config.toml
image_size = 32
crop_scale_min = 1
init = "trunc_normal_002"
lr = 0.012
orthogonalizer = "polar_express"
ema_decay = 0.999
warmup_steps = 1200
Rows from block 3 of a small image denoising model, named by matrix and row number. Rows with one number belong to one channel. Each number is 50 + 12 x the weight over its row's rms, rounded and kept within 0 to 99. All counts start at 0.
After each channel's rows are labels from the 100 images, of 14976, where the channel reaches its highest value: "responds to" is what is common among them. Only what is clearly more common there than usual is listed. The data: microscope photos of single blood and bone marrow cells. In brackets: how many of the 100.
# convs0: first 3x3 conv (model.mid.1.convs.0.weight, 256x256x3x3, each kernel summed), inputs 128-255
# convs1: second 3x3 conv (model.mid.1.convs.1.weight, 256x256x3x3, transposed, each kernel summed), outputs 128-255

convs0.130:47 40 54 44 40 62 58 35 49 54 53 67 62 55 24 37 34 42 55 58 53 52 46 22 38 54 43 40 49 51 23 49 47 53 53 38 52 37 45 47 37 24 33 72 48 43 74 56 43 35 48 30 57 65 56 34 60 50 31 51 33 63 63 55 31 40 37 51 68 56 54 50 32 47 63 44 50 55 52 36 44 38 53 49 42 73 34 47 60 44 63 39 21 56 51 46 31 54 44 51 52 78 99 33 54 53 70 51 57 60 47 58 52 62 49 78 41 41 44 47 38 47 53 20 50 51 54 33
convs1.130:52 45 46 49 56 44 55 40 59 64 39 54 43 60 59 40 60 59 62 32 42 53 43 56 52 39 44 54 38 63 32 62 52 51 59 37 59 80 49 42 47 60 64 37 50 58 45 71 63 42 45 60 43 64 59 71 60 51 55 63 57 30 40 37 48 62 50 53 62 48 62 56 40 53 63 51 53 57 69 58 32 55 29 54 33 29 55 53 58 51 38 66 27 50 49 53 68 68 38 67 28 46 00 38 34 48 32 58 38 47 61 39 46 34 12 38 57 48 47 55 46 59 62 61 60 30 47 52
responds to: cell type: erythroblast (65)

convs0.93:60 55 73 60 60 55 55 68 64 54 52 45 47 54 65 52 50 45 43 45 53 41 58 52 46 47 59 33 29 54 34 39 59 44 48 59 83 39 51 61 70 54 72 56 78 53 55 59 48 43 53 44 52 65 29 62 47 51 52 60 59 56 42 55 50 57 52 24 49 55 52 36 58 58 48 40 65 30 47 56 44 44 58 60 40 48 37 39 60 32 62 47 56 64 59 61 37 43 45 41 66 87 45 26 51 56 42 66 46 33 85 40 32 52 39 46 52 69 61 71 37 49 54 54 57 63 46 60
convs1.93:54 59 47 54 41 37 67 44 60 59 42 50 63 20 74 35 51 42 32 46 34 42 37 37 66 45 50 65 49 55 80 62 43 54 62 38 43 51 34 45 48 53 40 63 42 43 32 40 52 66 50 64 48 30 47 23 53 58 44 39 45 38 65 53 47 61 64 75 33 25 38 64 62 57 34 48 35 54 49 47 66 64 40 57 57 52 46 59 44 72 59 42 66 53 40 67 51 37 43 56 41 24 69 55 36 58 61 44 37 56 40 61 58 50 57 39 62 43 47 60 44 45 54 19 53 44 52 52
responds to: cell type: artefact (43)

convs0.214:51 31 50 71 53 49 34 45 57 33 62 55 42 48 46 36 50 45 61 64 47 82 65 39 42 70 68 57 58 61 40 74 60 36 37 49 57 62 49 39 68 52 48 35 41 39 38 52 43 36 46 32 51 51 61 44 63 45 34 33 69 62 58 14 47 46 51 38 34 79 56 66 47 56 63 55 45 57 40 39 48 34 60 61 47 66 43 41 31 53 54 59 68 52 64 51 63 58 49 45 47 16 52 74 55 50 67 56 52 33 77 52 50 45 66 57 52 60 71 51 43 51 41 50 46 50 45 53
convs1.214:52 42 45 26 65 35 78 40 20 61 52 48 43 59 39 47 62 38 64 42 60 39 78 54 52 24 40 45 50 49 31 12 41 62 62 59 38 41 56 59 39 50 63 48 63 84 39 47 47 35 55 54 52 56 42 58 47 50 57 43 47 52 42 47 40 47 45 57 56 39 60 35 43 63 38 59 76 46 40 49 58 65 50 34 40 57 45 29 57 31 64 52 54 36 52 38 33 40 45 28 48 60 56 38 67 49 62 57 65 64 41 45 51 72 57 58 42 47 25 32 55 50 61 70 58 39 58 56
responds to: cell type: artefact (26)

convs0.35:31 46 44 52 37 67 71 44 48 43 43 47 66 43 35 32 52 59 47 57 63 60 62 35 24 51 39 61 59 29 54 44 46 28 59 38 47 51 47 49 63 82 45 67 36 39 50 42 48 53 65 23 64 48 67 46 50 49 62 42 52 55 31 44 54 63 45 59 43 52 62 37 62 55 59 38 49 43 39 36 49 42 42 44 55 49 80 49 35 72 32 37 93 53 54 31 41 62 45 70 57 59 38 61 40 46 47 45 44 36 43 45 49 43 64 60 48 26 60 40 29 60 60 36 63 48 47 51
convs1.35:62 51 61 40 54 42 13 57 50 69 32 55 38 42 56 40 52 51 43 56 42 61 39 51 40 49 83 40 35 50 37 40 75 51 80 42 55 40 45 29 44 49 60 48 38 55 51 51 42 57 49 71 43 69 55 42 59 47 50 53 59 34 53 51 36 52 40 57 40 58 42 66 57 43 44 54 29 55 52 48 64 69 30 49 42 48 34 64 48 50 39 56 23 40 64 70 45 54 66 37 59 27 45 47 83 49 63 36 36 57 45 25 24 69 63 42 40 59 57 46 66 41 42 55 40 46 58 35
responds to: cell type: erythroblast (44)

convs0.127:55 42 37 67 69 53 78 49 39 29 45 59 39 44 35 43 40 55 49 32 23 26 41 46 44 51 53 57 53 56 58 68 54 37 39 44 49 53 43 41 71 52 34 25 48 47 41 53 49 50 44 78 69 46 69 37 59 45 56 26 60 42 49 66 35 50 57 55 48 63 41 56 51 53 30 53 45 55 44 55 58 60 34 62 53 27 44 43 36 50 38 47 39 38 46 60 57 48 55 64 45 43 41 69 30 49 32 35 59 50 30 49 31 35 46 34 60 52 26 43 42 58 46 50 45 27 60 49
convs1.127:36 41 68 33 31 49 46 47 63 56 43 39 39 48 44 71 47 23 53 47 69 44 41 55 41 52 58 47 51 48 52 48 68 48 65 43 43 59 55 42 52 32 53 69 44 45 27 42 31 64 40 43 67 61 44 45 38 40 46 52 39 49 44 46 42 68 49 49 55 30 56 26 55 40 58 65 43 40 44 53 34 38 62 37 51 50 61 42 42 46 37 39 62 44 46 43 40 54 45 46 56 49 73 38 54 55 71 55 41 45 44 46 88 58 56 50 46 45 47 53 54 40 50 29 61 43 47 31
responds to: smear: peripheral blood (98); cell type: platelet (81)

convs0.202:57 29 47 40 33 43 66 30 28 53 65 56 39 35 42 41 36 48 74 42 53 39 29 66 46 56 58 39 53 61 46 65 67 48 31 29 33 44 35 53 49 61 55 46 25 35 33 52 46 56 50 42 28 48 69 34 42 45 18 43 53 33 22 33 48 50 55 49 46 55 77 57 69 60 40 54 59 37 35 29 46 45 55 51 58 53 49 39 52 67 51 41 31 47 32 34 52 47 64 62 57 54 45 49 34 27 52 46 53 35 31 56 53 36 68 64 61 40 72 42 40 39 36 28 49 46 52 33
convs1.202:43 58 46 47 54 60 40 53 53 38 56 57 45 72 58 50 53 40 54 63 65 56 47 27 58 33 54 62 49 43 52 36 44 35 24 68 43 49 40 35 69 36 47 49 72 62 59 51 45 33 57 57 78 41 40 54 46 43 37 51 53 52 60 39 38 65 57 47 71 31 40 39 45 45 50 36 44 53 66 57 56 35 32 28 37 47 50 78 47 38 25 40 67 48 49 56 57 31 34 47 77 58 64 47 61 59 46 54 48 51 46 58 48 37 54 41 30 55 41 57 59 56 54 66 60 52 76 43
responds to: cell type: artefact (26)

convs0.52:58 38 63 67 55 53 27 57 45 44 59 48 57 47 34 61 53 33 52 52 30 62 64 50 61 67 54 61 42 42 59 37 60 41 59 54 41 65 53 33 38 51 27 56 47 43 61 37 55 40 50 68 67 57 59 50 57 59 42 44 55 75 38 30 54 27 50 44 43 56 60 55 41 25 70 50 35 48 30 77 40 64 39 42 24 38 21 35 60 39 49 49 51 41 42 50 60 46 44 39 50 57 70 49 43 39 40 56 32 56 68 55 32 27 60 56 52 59 51 56 35 58 48 45 58 70 34 41
convs1.52:51 69 41 50 55 46 31 43 54 33 55 54 53 43 37 48 46 71 53 39 74 45 32 72 40 42 78 33 55 40 49 74 47 61 58 42 52 52 62 62 60 57 52 44 37 71 65 51 68 51 55 24 70 30 43 63 45 40 61 73 58 44 68 63 58 39 31 52 63 42 31 60 56 69 56 43 56 76 26 54 53 59 66 65 39 42 50 32 56 57 29 46 43 49 59 47 49 60 51 36 63 42 34 47 54 49 56 80 61 57 35 55 51 57 47 54 41 52 65 41 62 44 36 45 44 30 67 77
responds to: smear: peripheral blood (51)

convs0.66:40 57 56 74 51 56 45 57 68 45 67 69 49 60 43 32 48 48 49 29 26 40 59 50 47 69 41 36 57 67 69 47 43 27 66 46 55 53 65 58 52 58 49 62 64 43 53 54 48 60 60 67 61 45 58 42 57 48 42 49 62 52 49 61 50 50 60 34 10 56 39 30 58 58 60 45 40 34 67 47 51 48 48 51 45 23 19 52 52 50 35 61 65 50 45 62 55 46 53 46 39 60 46 66 25 50 42 55 46 49 70 77 40 36 34 35 62 39 44 59 38 60 63 30 50 36 31 51
convs1.66:43 24 50 28 60 50 39 47 29 40 72 35 45 51 59 48 55 63 42 42 62 45 41 47 60 59 61 46 52 32 44 58 52 61 28 46 53 53 56 65 31 48 47 42 42 38 46 42 48 38 42 22 51 73 35 53 36 46 40 59 54 63 42 50 45 46 48 52 84 54 52 47 29 51 49 51 51 68 38 35 65 70 52 32 30 86 59 47 62 66 40 43 38 60 47 47 48 68 31 30 34 54 38 34 48 37 47 47 43 66 56 54 50 61 42 48 23 45 47 43 52 56 56 58 48 66 61 45
responds to: smear: peripheral blood (48); cell type: platelet (28)

convs0.216:57 56 63 56 49 54 53 62 57 53 57 34 56 69 51 55 51 39 71 44 62 54 70 54 41 43 25 50 72 42 69 69 36 61 21 62 55 42 49 41 56 57 41 56 36 63 52 51 43 58 58 44 67 54 74 39 46 57 58 46 69 37 57 48 57 72 53 34 26 60 48 40 47 78 42 52 54 78 48 59 66 71 36 54 40 31 41 35 40 36 28 65 55 23 49 57 44 42 51 61 63 24 74 66 46 51 34 48 50 60 38 41 55 43 34 38 56 42 74 25 50 57 47 65 56 27 51 26
convs1.216:44 53 37 45 44 50 47 38 43 51 46 43 46 47 57 35 40 40 53 48 19 42 43 36 69 50 63 45 40 31 41 58 59 51 85 43 36 83 42 35 36 35 60 55 52 37 51 37 44 39 53 57 25 46 76 76 51 44 60 63 28 41 56 50 33 40 55 58 70 36 51 46 51 33 45 43 45 48 61 62 38 45 59 70 54 74 55 51 64 66 77 54 55 85 36 36 38 42 44 47 44 53 11 50 25 43 56 39 57 57 57 54 56 54 53 54 39 59 52 42 74 50 49 51 37 55 58 59
responds to: cell type: segmented neutrophil (44); smear: peripheral blood (37)

convs0.123:51 61 68 55 57 42 69 47 83 53 52 62 50 59 61 51 48 43 68 59 46 45 60 30 62 48 55 64 58 46 39 45 47 35 73 42 36 73 51 53 53 78 24 43 43 48 72 49 57 53 35 58 47 65 49 34 39 47 64 50 52 53 62 49 37 44 32 46 47 49 68 54 50 57 55 67 59 43 58 54 58 44 49 45 53 43 65 73 54 29 56 61 57 61 45 65 27 41 37 54 48 47 49 45 48 47 52 49 31 50 47 59 45 49 43 51 56 49 59 34 60 40 55 48 44 32 55 45
convs1.123:58 63 57 49 67 57 44 46 74 45 53 54 74 53 49 48 53 40 43 46 54 59 13 51 28 72 65 57 54 47 64 58 50 58 58 46 49 43 44 63 59 45 62 59 44 50 62 86 41 54 68 43 51 28 43 57 51 52 65 47 44 57 63 57 45 52 63 57 43 53 57 44 51 51 68 47 52 64 55 61 47 50 54 37 54 54 50 39 58 67 44 43 47 34 55 62 88 51 57 73 58 73 60 44 47 65 47 52 53 41 55 53 72 51 76 54 61 64 52 65 58 71 51 51 68 50 48 56
responds to: cell type: erythroblast (45)

convs0.92:67 50 50 62 27 69 60 45 47 31 47 52 51 33 73 34 43 57 61 50 55 43 40 32 47 64 49 70 72 58 38 49 68 32 29 49 55 61 68 38 42 34 58 36 43 54 63 31 42 34 60 54 30 46 33 49 58 34 65 44 28 51 30 53 44 36 46 37 44 80 33 39 59 34 64 68 54 66 67 40 56 45 42 68 39 73 35 49 56 44 49 48 66 60 53 41 47 53 49 45 51 58 38 56 57 32 45 51 58 30 70 61 48 56 49 53 65 52 43 35 28 56 45 36 54 31 58 55
convs1.92:52 55 36 38 63 25 39 46 30 84 52 50 58 63 65 38 46 35 63 41 46 71 62 48 46 53 53 40 70 51 46 61 64 49 55 28 50 46 48 44 51 46 50 43 43 53 40 63 61 51 69 25 64 47 69 41 50 55 68 40 49 40 58 56 42 47 37 43 39 39 60 52 62 47 28 32 45 50 32 57 58 59 51 57 60 49 51 71 44 57 46 56 56 59 45 75 33 68 65 65 67 60 69 29 71 62 50 48 28 36 42 49 59 40 76 32 57 54 70 75 64 56 60 68 50 65 37 54
responds to: cell type: erythroblast (32)

convs0.103:45 28 58 42 51 59 35 75 48 44 52 50 48 44 28 47 43 50 42 42 48 47 85 45 43 48 37 50 66 48 53 52 38 28 45 47 45 56 52 53 61 59 44 50 37 43 48 42 48 42 66 56 63 35 49 68 30 58 62 56 51 45 37 45 40 55 48 31 64 38 45 59 33 36 50 58 44 43 44 52 56 60 49 54 56 55 97 63 33 48 43 53 71 59 36 38 52 58 64 48 56 57 49 58 25 59 58 48 36 57 45 31 65 41 25 41 41 49 59 37 62 63 55 57 20 42 34 36
convs1.103:56 59 46 53 28 47 57 30 65 65 50 60 42 63 63 62 40 32 36 42 64 42 24 62 51 80 57 45 59 54 56 47 48 54 62 41 50 37 52 44 40 50 31 83 35 51 37 56 69 58 50 32 47 82 57 31 54 35 50 47 52 43 56 53 43 43 54 34 33 52 62 53 54 50 46 53 56 45 52 58 35 53 43 50 65 50 25 46 55 37 59 44 25 47 78 47 54 47 47 50 46 45 59 30 56 42 59 59 51 51 51 61 43 52 63 66 63 42 63 52 34 42 46 48 59 52 40 57
responds to: smear: peripheral blood (85); cell type: platelet (69)

convs0.109:67 44 49 44 49 46 73 34 57 56 36 45 72 52 43 29 47 44 61 33 66 78 34 50 48 61 45 73 65 44 62 41 46 35 67 36 38 41 40 46 36 45 42 64 48 54 54 70 45 48 51 56 45 27 32 49 53 67 62 36 42 46 84 55 32 59 53 62 49 39 24 42 37 50 58 58 52 36 58 61 49 47 52 60 59 36 76 54 80 42 36 48 46 41 56 64 68 50 33 61 56 31 33 47 50 43 42 49 48 34 47 48 65 42 51 72 56 32 41 41 75 43 63 51 47 38 54 52
convs1.109:47 52 49 69 55 41 53 68 61 44 39 58 32 41 45 36 42 65 54 71 47 51 50 43 66 38 51 34 41 48 45 64 54 61 33 47 31 64 57 64 59 59 49 40 44 52 33 38 62 47 36 57 42 36 48 28 43 42 32 43 51 53 46 42 69 39 50 47 21 59 51 48 37 52 44 61 53 46 54 56 52 50 50 39 30 67 39 37 38 41 56 37 50 54 29 34 52 57 77 26 52 67 58 42 39 41 72 52 61 67 33 70 25 26 48 40 60 58 44 64 44 54 52 34 50 59 64 58
responds to: cell type: erythroblast (85)

convs0.89:51 84 63 55 46 71 60 22 76 39 69 38 53 61 45 67 52 71 49 45 39 41 46 43 44 34 51 71 62 48 36 52 50 63 63 42 49 64 55 63 29 73 34 55 42 56 47 45 55 74 47 59 59 60 52 35 44 40 45 50 57 48 68 41 63 44 59 52 36 72 44 59 52 70 60 56 48 70 50 38 45 69 60 47 50 63 58 45 51 45 68 55 63 31 51 86 54 56 43 53 51 53 34 31 47 54 55 56 45 39 44 62 61 53 52 52 61 49 66 51 72 58 52 56 53 51 62 38
convs1.89:59 61 46 55 50 55 70 57 38 65 55 39 54 54 67 35 48 39 43 54 51 59 25 60 58 45 64 58 50 55 60 64 63 29 25 50 74 29 52 47 52 46 69 57 73 59 41 57 35 40 46 33 50 32 49 86 58 58 59 48 54 48 56 43 54 50 28 64 65 36 42 56 33 61 59 63 56 18 49 61 50 56 38 61 42 41 54 56 70 76 32 48 45 77 51 34 71 36 40 50 50 56 58 52 56 48 47 44 69 56 62 38 59 36 45 55 54 51 59 71 39 44 59 38 55 51 68 74
responds to: cell type: artefact (35)

convs0.28:73 42 35 52 43 54 51 67 40 47 68 47 64 35 62 59 56 46 46 36 38 49 64 41 43 54 51 22 46 45 50 62 40 50 35 56 55 51 54 30 72 31 46 53 63 36 30 41 53 50 34 43 56 58 26 42 43 74 51 60 41 40 48 52 50 51 54 53 43 55 53 63 48 37 41 59 51 23 33 43 49 25 74 57 51 39 24 45 56 31 49 35 35 59 62 51 40 55 44 41 62 66 39 49 42 48 66 67 65 56 42 32 43 32 49 35 43 36 94 44 58 48 35 31 60 52 53 57
convs1.28:35 40 43 31 48 44 35 56 46 77 39 48 39 54 38 66 50 62 39 55 40 36 68 56 38 49 40 70 43 38 51 52 64 48 40 33 48 69 47 66 46 49 56 52 52 74 66 81 50 33 65 47 48 59 62 36 43 49 35 48 50 42 39 54 44 54 39 36 49 34 49 43 40 59 74 31 26 40 67 36 49 38 43 38 56 66 67 59 45 58 48 68 53 36 33 48 44 52 53 62 43 45 53 44 50 46 35 46 37 30 34 58 46 37 53 63 36 35 38 43 52 47 57 43 59 36 60 35
responds to: smear: peripheral blood (73); cell type: platelet (48)

convs0.213:42 49 51 50 76 62 35 52 41 49 44 42 48 43 42 29 46 60 34 45 33 59 49 33 49 45 48 55 57 42 65 41 49 45 57 62 53 61 56 44 66 61 40 59 29 50 56 41 59 53 21 42 49 49 51 57 39 56 43 43 60 51 66 50 40 57 70 37 35 56 67 38 39 47 53 41 38 52 38 72 47 43 40 45 53 11 36 41 38 68 31 29 51 34 25 34 61 37 53 40 67 42 09 60 68 73 40 56 38 38 48 50 42 52 46 41 45 49 27 54 47 46 40 29 62 25 43 48
convs1.213:72 51 53 73 49 46 36 60 61 65 58 56 39 54 55 55 58 40 59 48 53 38 48 74 55 33 52 44 40 48 63 65 72 39 62 45 60 25 42 43 39 40 80 56 56 55 45 69 44 61 65 43 50 49 34 44 54 49 45 51 50 37 44 71 58 52 53 60 37 56 47 59 25 59 55 61 50 43 45 34 52 40 55 24 41 68 62 49 54 58 49 59 38 49 57 59 51 47 33 60 36 59 70 33 36 23 69 33 66 63 39 42 59 55 41 60 49 51 79 57 73 46 74 52 46 43 48 45
responds to: cell type: artefact (25)

convs0.189:47 54 40 39 44 53 33 65 60 21 40 60 51 42 58 49 42 52 36 55 42 25 53 54 64 62 38 68 68 44 43 46 82 45 38 30 47 44 54 54 36 64 64 60 32 50 53 33 39 56 33 45 69 46 68 58 38 30 60 28 45 52 39 60 41 36 61 50 70 59 27 28 63 35 67 53 49 58 41 43 47 72 41 43 47 22 39 55 36 37 59 47 40 48 56 39 51 54 54 45 60 37 48 25 40 39 45 50 38 53 72 45 30 40 47 17 46 45 23 37 40 46 58 43 58 22 35 52
convs1.189:63 47 56 64 56 41 53 61 47 75 29 58 78 39 49 60 52 61 62 59 55 49 28 36 42 47 52 29 32 45 70 51 34 58 74 60 48 52 65 38 57 44 33 32 51 56 63 26 49 44 64 53 54 53 42 54 48 62 34 59 58 39 45 43 50 53 41 52 50 58 50 63 48 62 65 43 39 52 38 56 62 58 44 69 48 38 25 61 49 68 48 46 31 70 56 64 39 63 55 62 35 40 39 55 75 49 49 50 49 49 36 49 51 57 49 57 17 38 50 48 88 20 65 51 46 49 54 41
responds to: cell type: erythroblast (39)

convs0.53:64 53 37 41 61 35 44 57 31 60 53 56 50 65 45 31 47 29 64 43 56 64 66 49 71 63 43 51 51 51 50 45 53 32 49 47 58 35 62 49 42 34 66 53 58 42 51 54 33 60 56 38 15 48 51 50 50 53 44 56 50 64 47 47 58 53 63 45 14 51 39 51 36 59 58 39 40 36 53 35 53 28 48 43 55 70 55 56 40 37 58 41 52 67 44 50 42 63 58 36 48 29 34 31 72 45 52 41 41 43 63 60 55 41 60 43 66 60 44 57 48 42 43 26 40 41 24 35
convs1.53:43 74 62 51 46 67 60 55 64 60 51 43 46 59 52 40 42 61 49 69 34 41 49 73 39 52 76 54 41 65 37 36 57 70 08 57 38 51 37 47 65 52 64 38 51 67 41 45 82 48 58 60 50 56 51 60 49 51 38 42 32 44 68 46 54 43 60 61 67 47 53 45 71 55 48 50 75 63 33 70 57 50 84 56 43 52 45 57 70 53 31 61 52 53 59 56 58 44 53 58 79 62 82 61 41 56 50 58 33 43 39 36 51 66 40 49 37 52 49 69 78 49 55 48 56 67 68 52
responds to: cell type: artefact (35)

convs0.100:73 32 46 55 68 51 30 33 42 54 50 55 48 51 21 68 60 45 59 46 51 40 44 51 59 78 52 44 29 53 50 60 44 39 45 45 37 59 50 37 55 58 40 44 44 55 49 36 44 50 46 47 57 74 54 38 66 60 41 58 53 39 43 34 37 52 50 44 41 49 34 72 49 53 55 34 55 43 51 55 40 52 42 48 41 54 27 88 54 75 26 44 50 24 48 56 59 51 48 49 53 58 39 68 52 38 50 65 50 57 49 45 54 42 50 73 47 85 43 38 43 50 52 42 50 50 97 47
convs1.100:71 65 63 40 44 47 35 30 58 50 29 50 50 58 62 37 47 54 31 55 63 55 13 50 37 46 46 41 50 53 36 47 52 40 47 63 55 32 72 51 66 55 27 56 27 56 52 48 49 54 45 45 55 34 63 42 54 41 66 38 48 39 46 62 56 54 52 59 44 41 38 22 54 34 48 48 51 48 59 45 51 66 43 34 62 34 62 28 48 31 73 53 79 73 58 50 55 56 43 58 42 51 73 35 57 48 51 48 57 38 42 57 62 63 57 37 57 12 67 53 38 67 35 33 40 59 24 32
responds to: smear: peripheral blood (89); cell type: platelet (50)

convs0.80:46 46 37 66 48 44 51 37 52 59 48 41 45 53 61 35 58 41 48 58 75 37 61 63 50 65 58 39 23 36 25 55 32 50 51 50 42 59 58 33 29 25 44 54 50 34 52 55 30 48 40 33 36 40 56 58 62 49 34 32 52 52 49 12 28 43 38 69 49 53 87 38 58 51 34 48 42 60 49 43 44 38 66 42 50 85 69 62 37 50 64 43 49 44 47 63 46 59 49 62 52 41 90 50 45 34 55 51 46 45 23 52 54 50 64 85 43 52 78 55 57 55 46 46 58 57 53 41
convs1.80:52 56 62 57 63 72 30 39 64 37 55 54 46 56 48 61 37 60 57 68 41 46 47 61 48 48 56 47 43 72 48 46 51 48 33 50 45 42 39 60 61 71 58 47 31 68 38 56 63 72 46 50 48 58 47 52 39 44 56 60 62 27 64 48 70 61 31 26 49 47 61 74 47 44 54 42 67 49 41 34 53 69 48 35 53 40 44 54 61 49 48 46 63 47 55 55 53 27 56 24 65 54 39 59 45 60 49 73 19 38 27 46 32 41 77 34 48 51 32 57 43 50 50 43 56 43 41 55
responds to: cell type: segmented neutrophil (52)

convs0.230:32 44 34 29 53 43 52 39 72 55 60 58 66 51 46 45 40 40 57 60 53 42 49 54 59 62 62 87 67 72 60 39 49 60 57 42 41 49 50 49 57 48 40 39 33 64 44 58 56 57 33 52 61 54 57 44 48 40 69 55 38 44 65 46 51 32 51 51 32 53 42 69 29 66 42 54 54 45 35 39 65 46 31 61 56 51 66 58 57 43 38 45 60 43 42 70 70 44 52 64 45 35 20 55 40 86 45 38 49 59 50 40 53 44 36 47 58 49 62 51 40 42 27 53 41 57 43 42
convs1.230:49 59 55 72 42 49 48 54 51 54 57 46 52 38 43 47 67 51 50 31 38 50 60 58 79 48 37 56 63 54 45 69 73 37 53 55 42 49 62 66 34 34 80 65 57 34 46 30 51 34 65 32 50 38 45 37 52 48 28 49 78 57 61 51 44 81 63 60 45 47 55 48 50 41 70 38 32 62 51 51 45 38 41 51 46 55 43 67 34 60 75 66 65 49 61 47 46 50 37 48 56 51 47 15 60 32 64 34 49 57 41 64 52 50 81 47 65 56 62 65 37 58 65 50 61 30 59 36
responds to: smear: peripheral blood (85); cell type: platelet (37); cell type: erythroblast (36)

convs0.6:43 42 60 57 27 41 71 32 39 46 56 44 49 54 36 65 50 47 27 54 56 42 52 42 37 83 58 71 56 37 61 48 34 43 58 39 49 57 46 56 52 45 41 53 24 47 39 34 42 61 38 25 66 66 54 56 35 35 55 51 37 33 57 61 43 45 62 26 47 57 63 50 50 49 65 50 51 41 40 55 47 44 44 61 47 58 32 55 50 50 31 36 49 30 37 45 83 49 54 51 58 34 77 67 27 62 21 56 55 51 60 66 39 61 46 62 60 42 35 85 42 40 39 39 56 31 54 41
convs1.6:76 71 57 48 57 56 43 80 66 54 44 54 32 51 48 30 47 74 58 48 52 49 50 47 47 47 51 48 36 52 43 44 63 58 35 49 63 53 36 48 40 43 57 25 60 60 51 73 43 51 56 50 35 34 18 48 44 67 50 42 54 60 60 14 58 49 51 53 68 50 51 30 47 63 65 28 28 64 58 56 33 60 58 29 49 44 73 65 56 79 45 65 39 58 62 56 60 47 27 42 60 63 39 45 38 53 45 58 49 46 48 30 39 36 43 35 29 41 38 42 42 58 44 47 39 54 45 51
responds to: cell type: artefact (30)

convs0.88:41 57 45 56 47 44 45 51 56 52 32 58 66 64 40 35 44 50 42 34 35 54 58 36 43 44 13 46 51 51 41 46 23 49 35 37 41 41 45 59 40 49 44 39 54 57 54 33 50 48 65 65 47 50 78 41 57 44 57 52 46 51 62 41 58 45 52 32 54 27 57 60 52 68 43 53 62 68 52 46 53 31 53 59 49 52 62 50 93 63 40 45 58 38 44 55 50 39 39 67 50 38 51 57 41 39 42 42 54 38 34 64 71 51 76 56 45 46 65 44 38 73 59 53 53 54 66 36
convs1.88:58 39 43 42 55 59 61 49 76 33 45 50 15 30 47 44 53 43 54 75 55 44 42 39 55 49 59 52 28 44 48 68 54 56 44 58 39 50 60 41 55 52 29 47 47 56 54 38 57 75 52 69 51 44 44 50 66 56 62 51 49 44 48 35 72 48 55 33 39 51 31 55 56 40 44 53 57 44 26 42 42 62 48 46 60 58 52 48 46 40 59 40 44 38 43 42 53 71 53 51 54 39 25 77 42 47 58 55 42 58 45 54 16 57 30 47 53 73 32 52 75 55 38 54 48 45 59 64
responds to: cell type: erythroblast (69)

convs0.75:62 45 55 55 30 64 46 63 64 61 57 35 61 48 45 57 40 45 28 47 53 30 37 60 37 43 43 56 56 44 58 36 44 29 51 49 30 33 36 40 22 28 51 58 57 46 44 47 47 45 51 41 44 40 32 50 62 38 68 67 46 56 36 40 43 75 63 51 72 52 37 40 76 61 44 46 34 31 48 56 67 53 59 71 51 47 74 22 49 60 37 56 71 61 45 49 30 42 38 40 53 65 51 52 57 39 46 63 62 46 49 40 40 50 43 41 26 46 42 13 46 46 61 57 32 52 46 73
convs1.75:48 41 46 35 40 48 41 63 52 43 43 53 36 49 50 51 61 50 76 61 38 41 46 34 53 47 63 51 68 57 55 45 62 52 58 44 67 65 43 56 58 67 49 47 62 53 31 48 69 56 49 46 39 83 59 37 44 44 30 36 58 38 48 46 49 25 42 59 34 75 57 55 46 43 24 57 40 51 68 40 22 39 53 33 43 59 14 67 50 52 69 36 53 38 55 34 54 57 53 28 56 52 33 54 47 47 72 55 42 55 60 56 57 56 60 58 54 47 66 60 39 47 58 47 58 64 51 27
responds to: smear: peripheral blood (99); cell type: platelet (95)

convs0.25:45 36 46 50 72 39 46 60 52 41 48 70 52 51 45 52 34 52 47 53 99 70 54 47 50 42 47 41 55 56 47 47 39 37 74 53 45 33 65 23 38 53 58 60 47 44 58 44 50 44 52 44 42 55 50 49 39 66 50 65 61 57 55 62 26 37 53 35 48 71 52 48 59 48 41 60 53 45 41 51 36 60 54 44 44 29 42 57 50 57 63 29 43 52 47 43 53 49 34 41 44 22 37 50 61 48 59 57 52 51 52 70 57 51 69 37 49 31 50 44 54 58 51 39 52 47 49 45
convs1.25:30 53 43 52 47 42 67 59 44 56 58 52 62 37 51 63 73 43 45 48 24 45 39 50 43 60 31 36 56 39 65 53 45 39 58 45 47 51 59 68 44 53 28 29 57 43 55 59 56 49 62 74 64 55 45 50 55 61 52 25 31 52 72 53 60 59 46 49 33 56 54 61 44 65 49 64 38 58 57 74 47 80 46 49 49 53 49 56 48 47 37 50 53 49 59 61 38 39 67 60 58 72 64 38 44 44 47 38 58 51 41 63 45 53 55 83 56 49 50 39 64 77 71 39 56 49 57 50
responds to: cell type: erythroblast (60)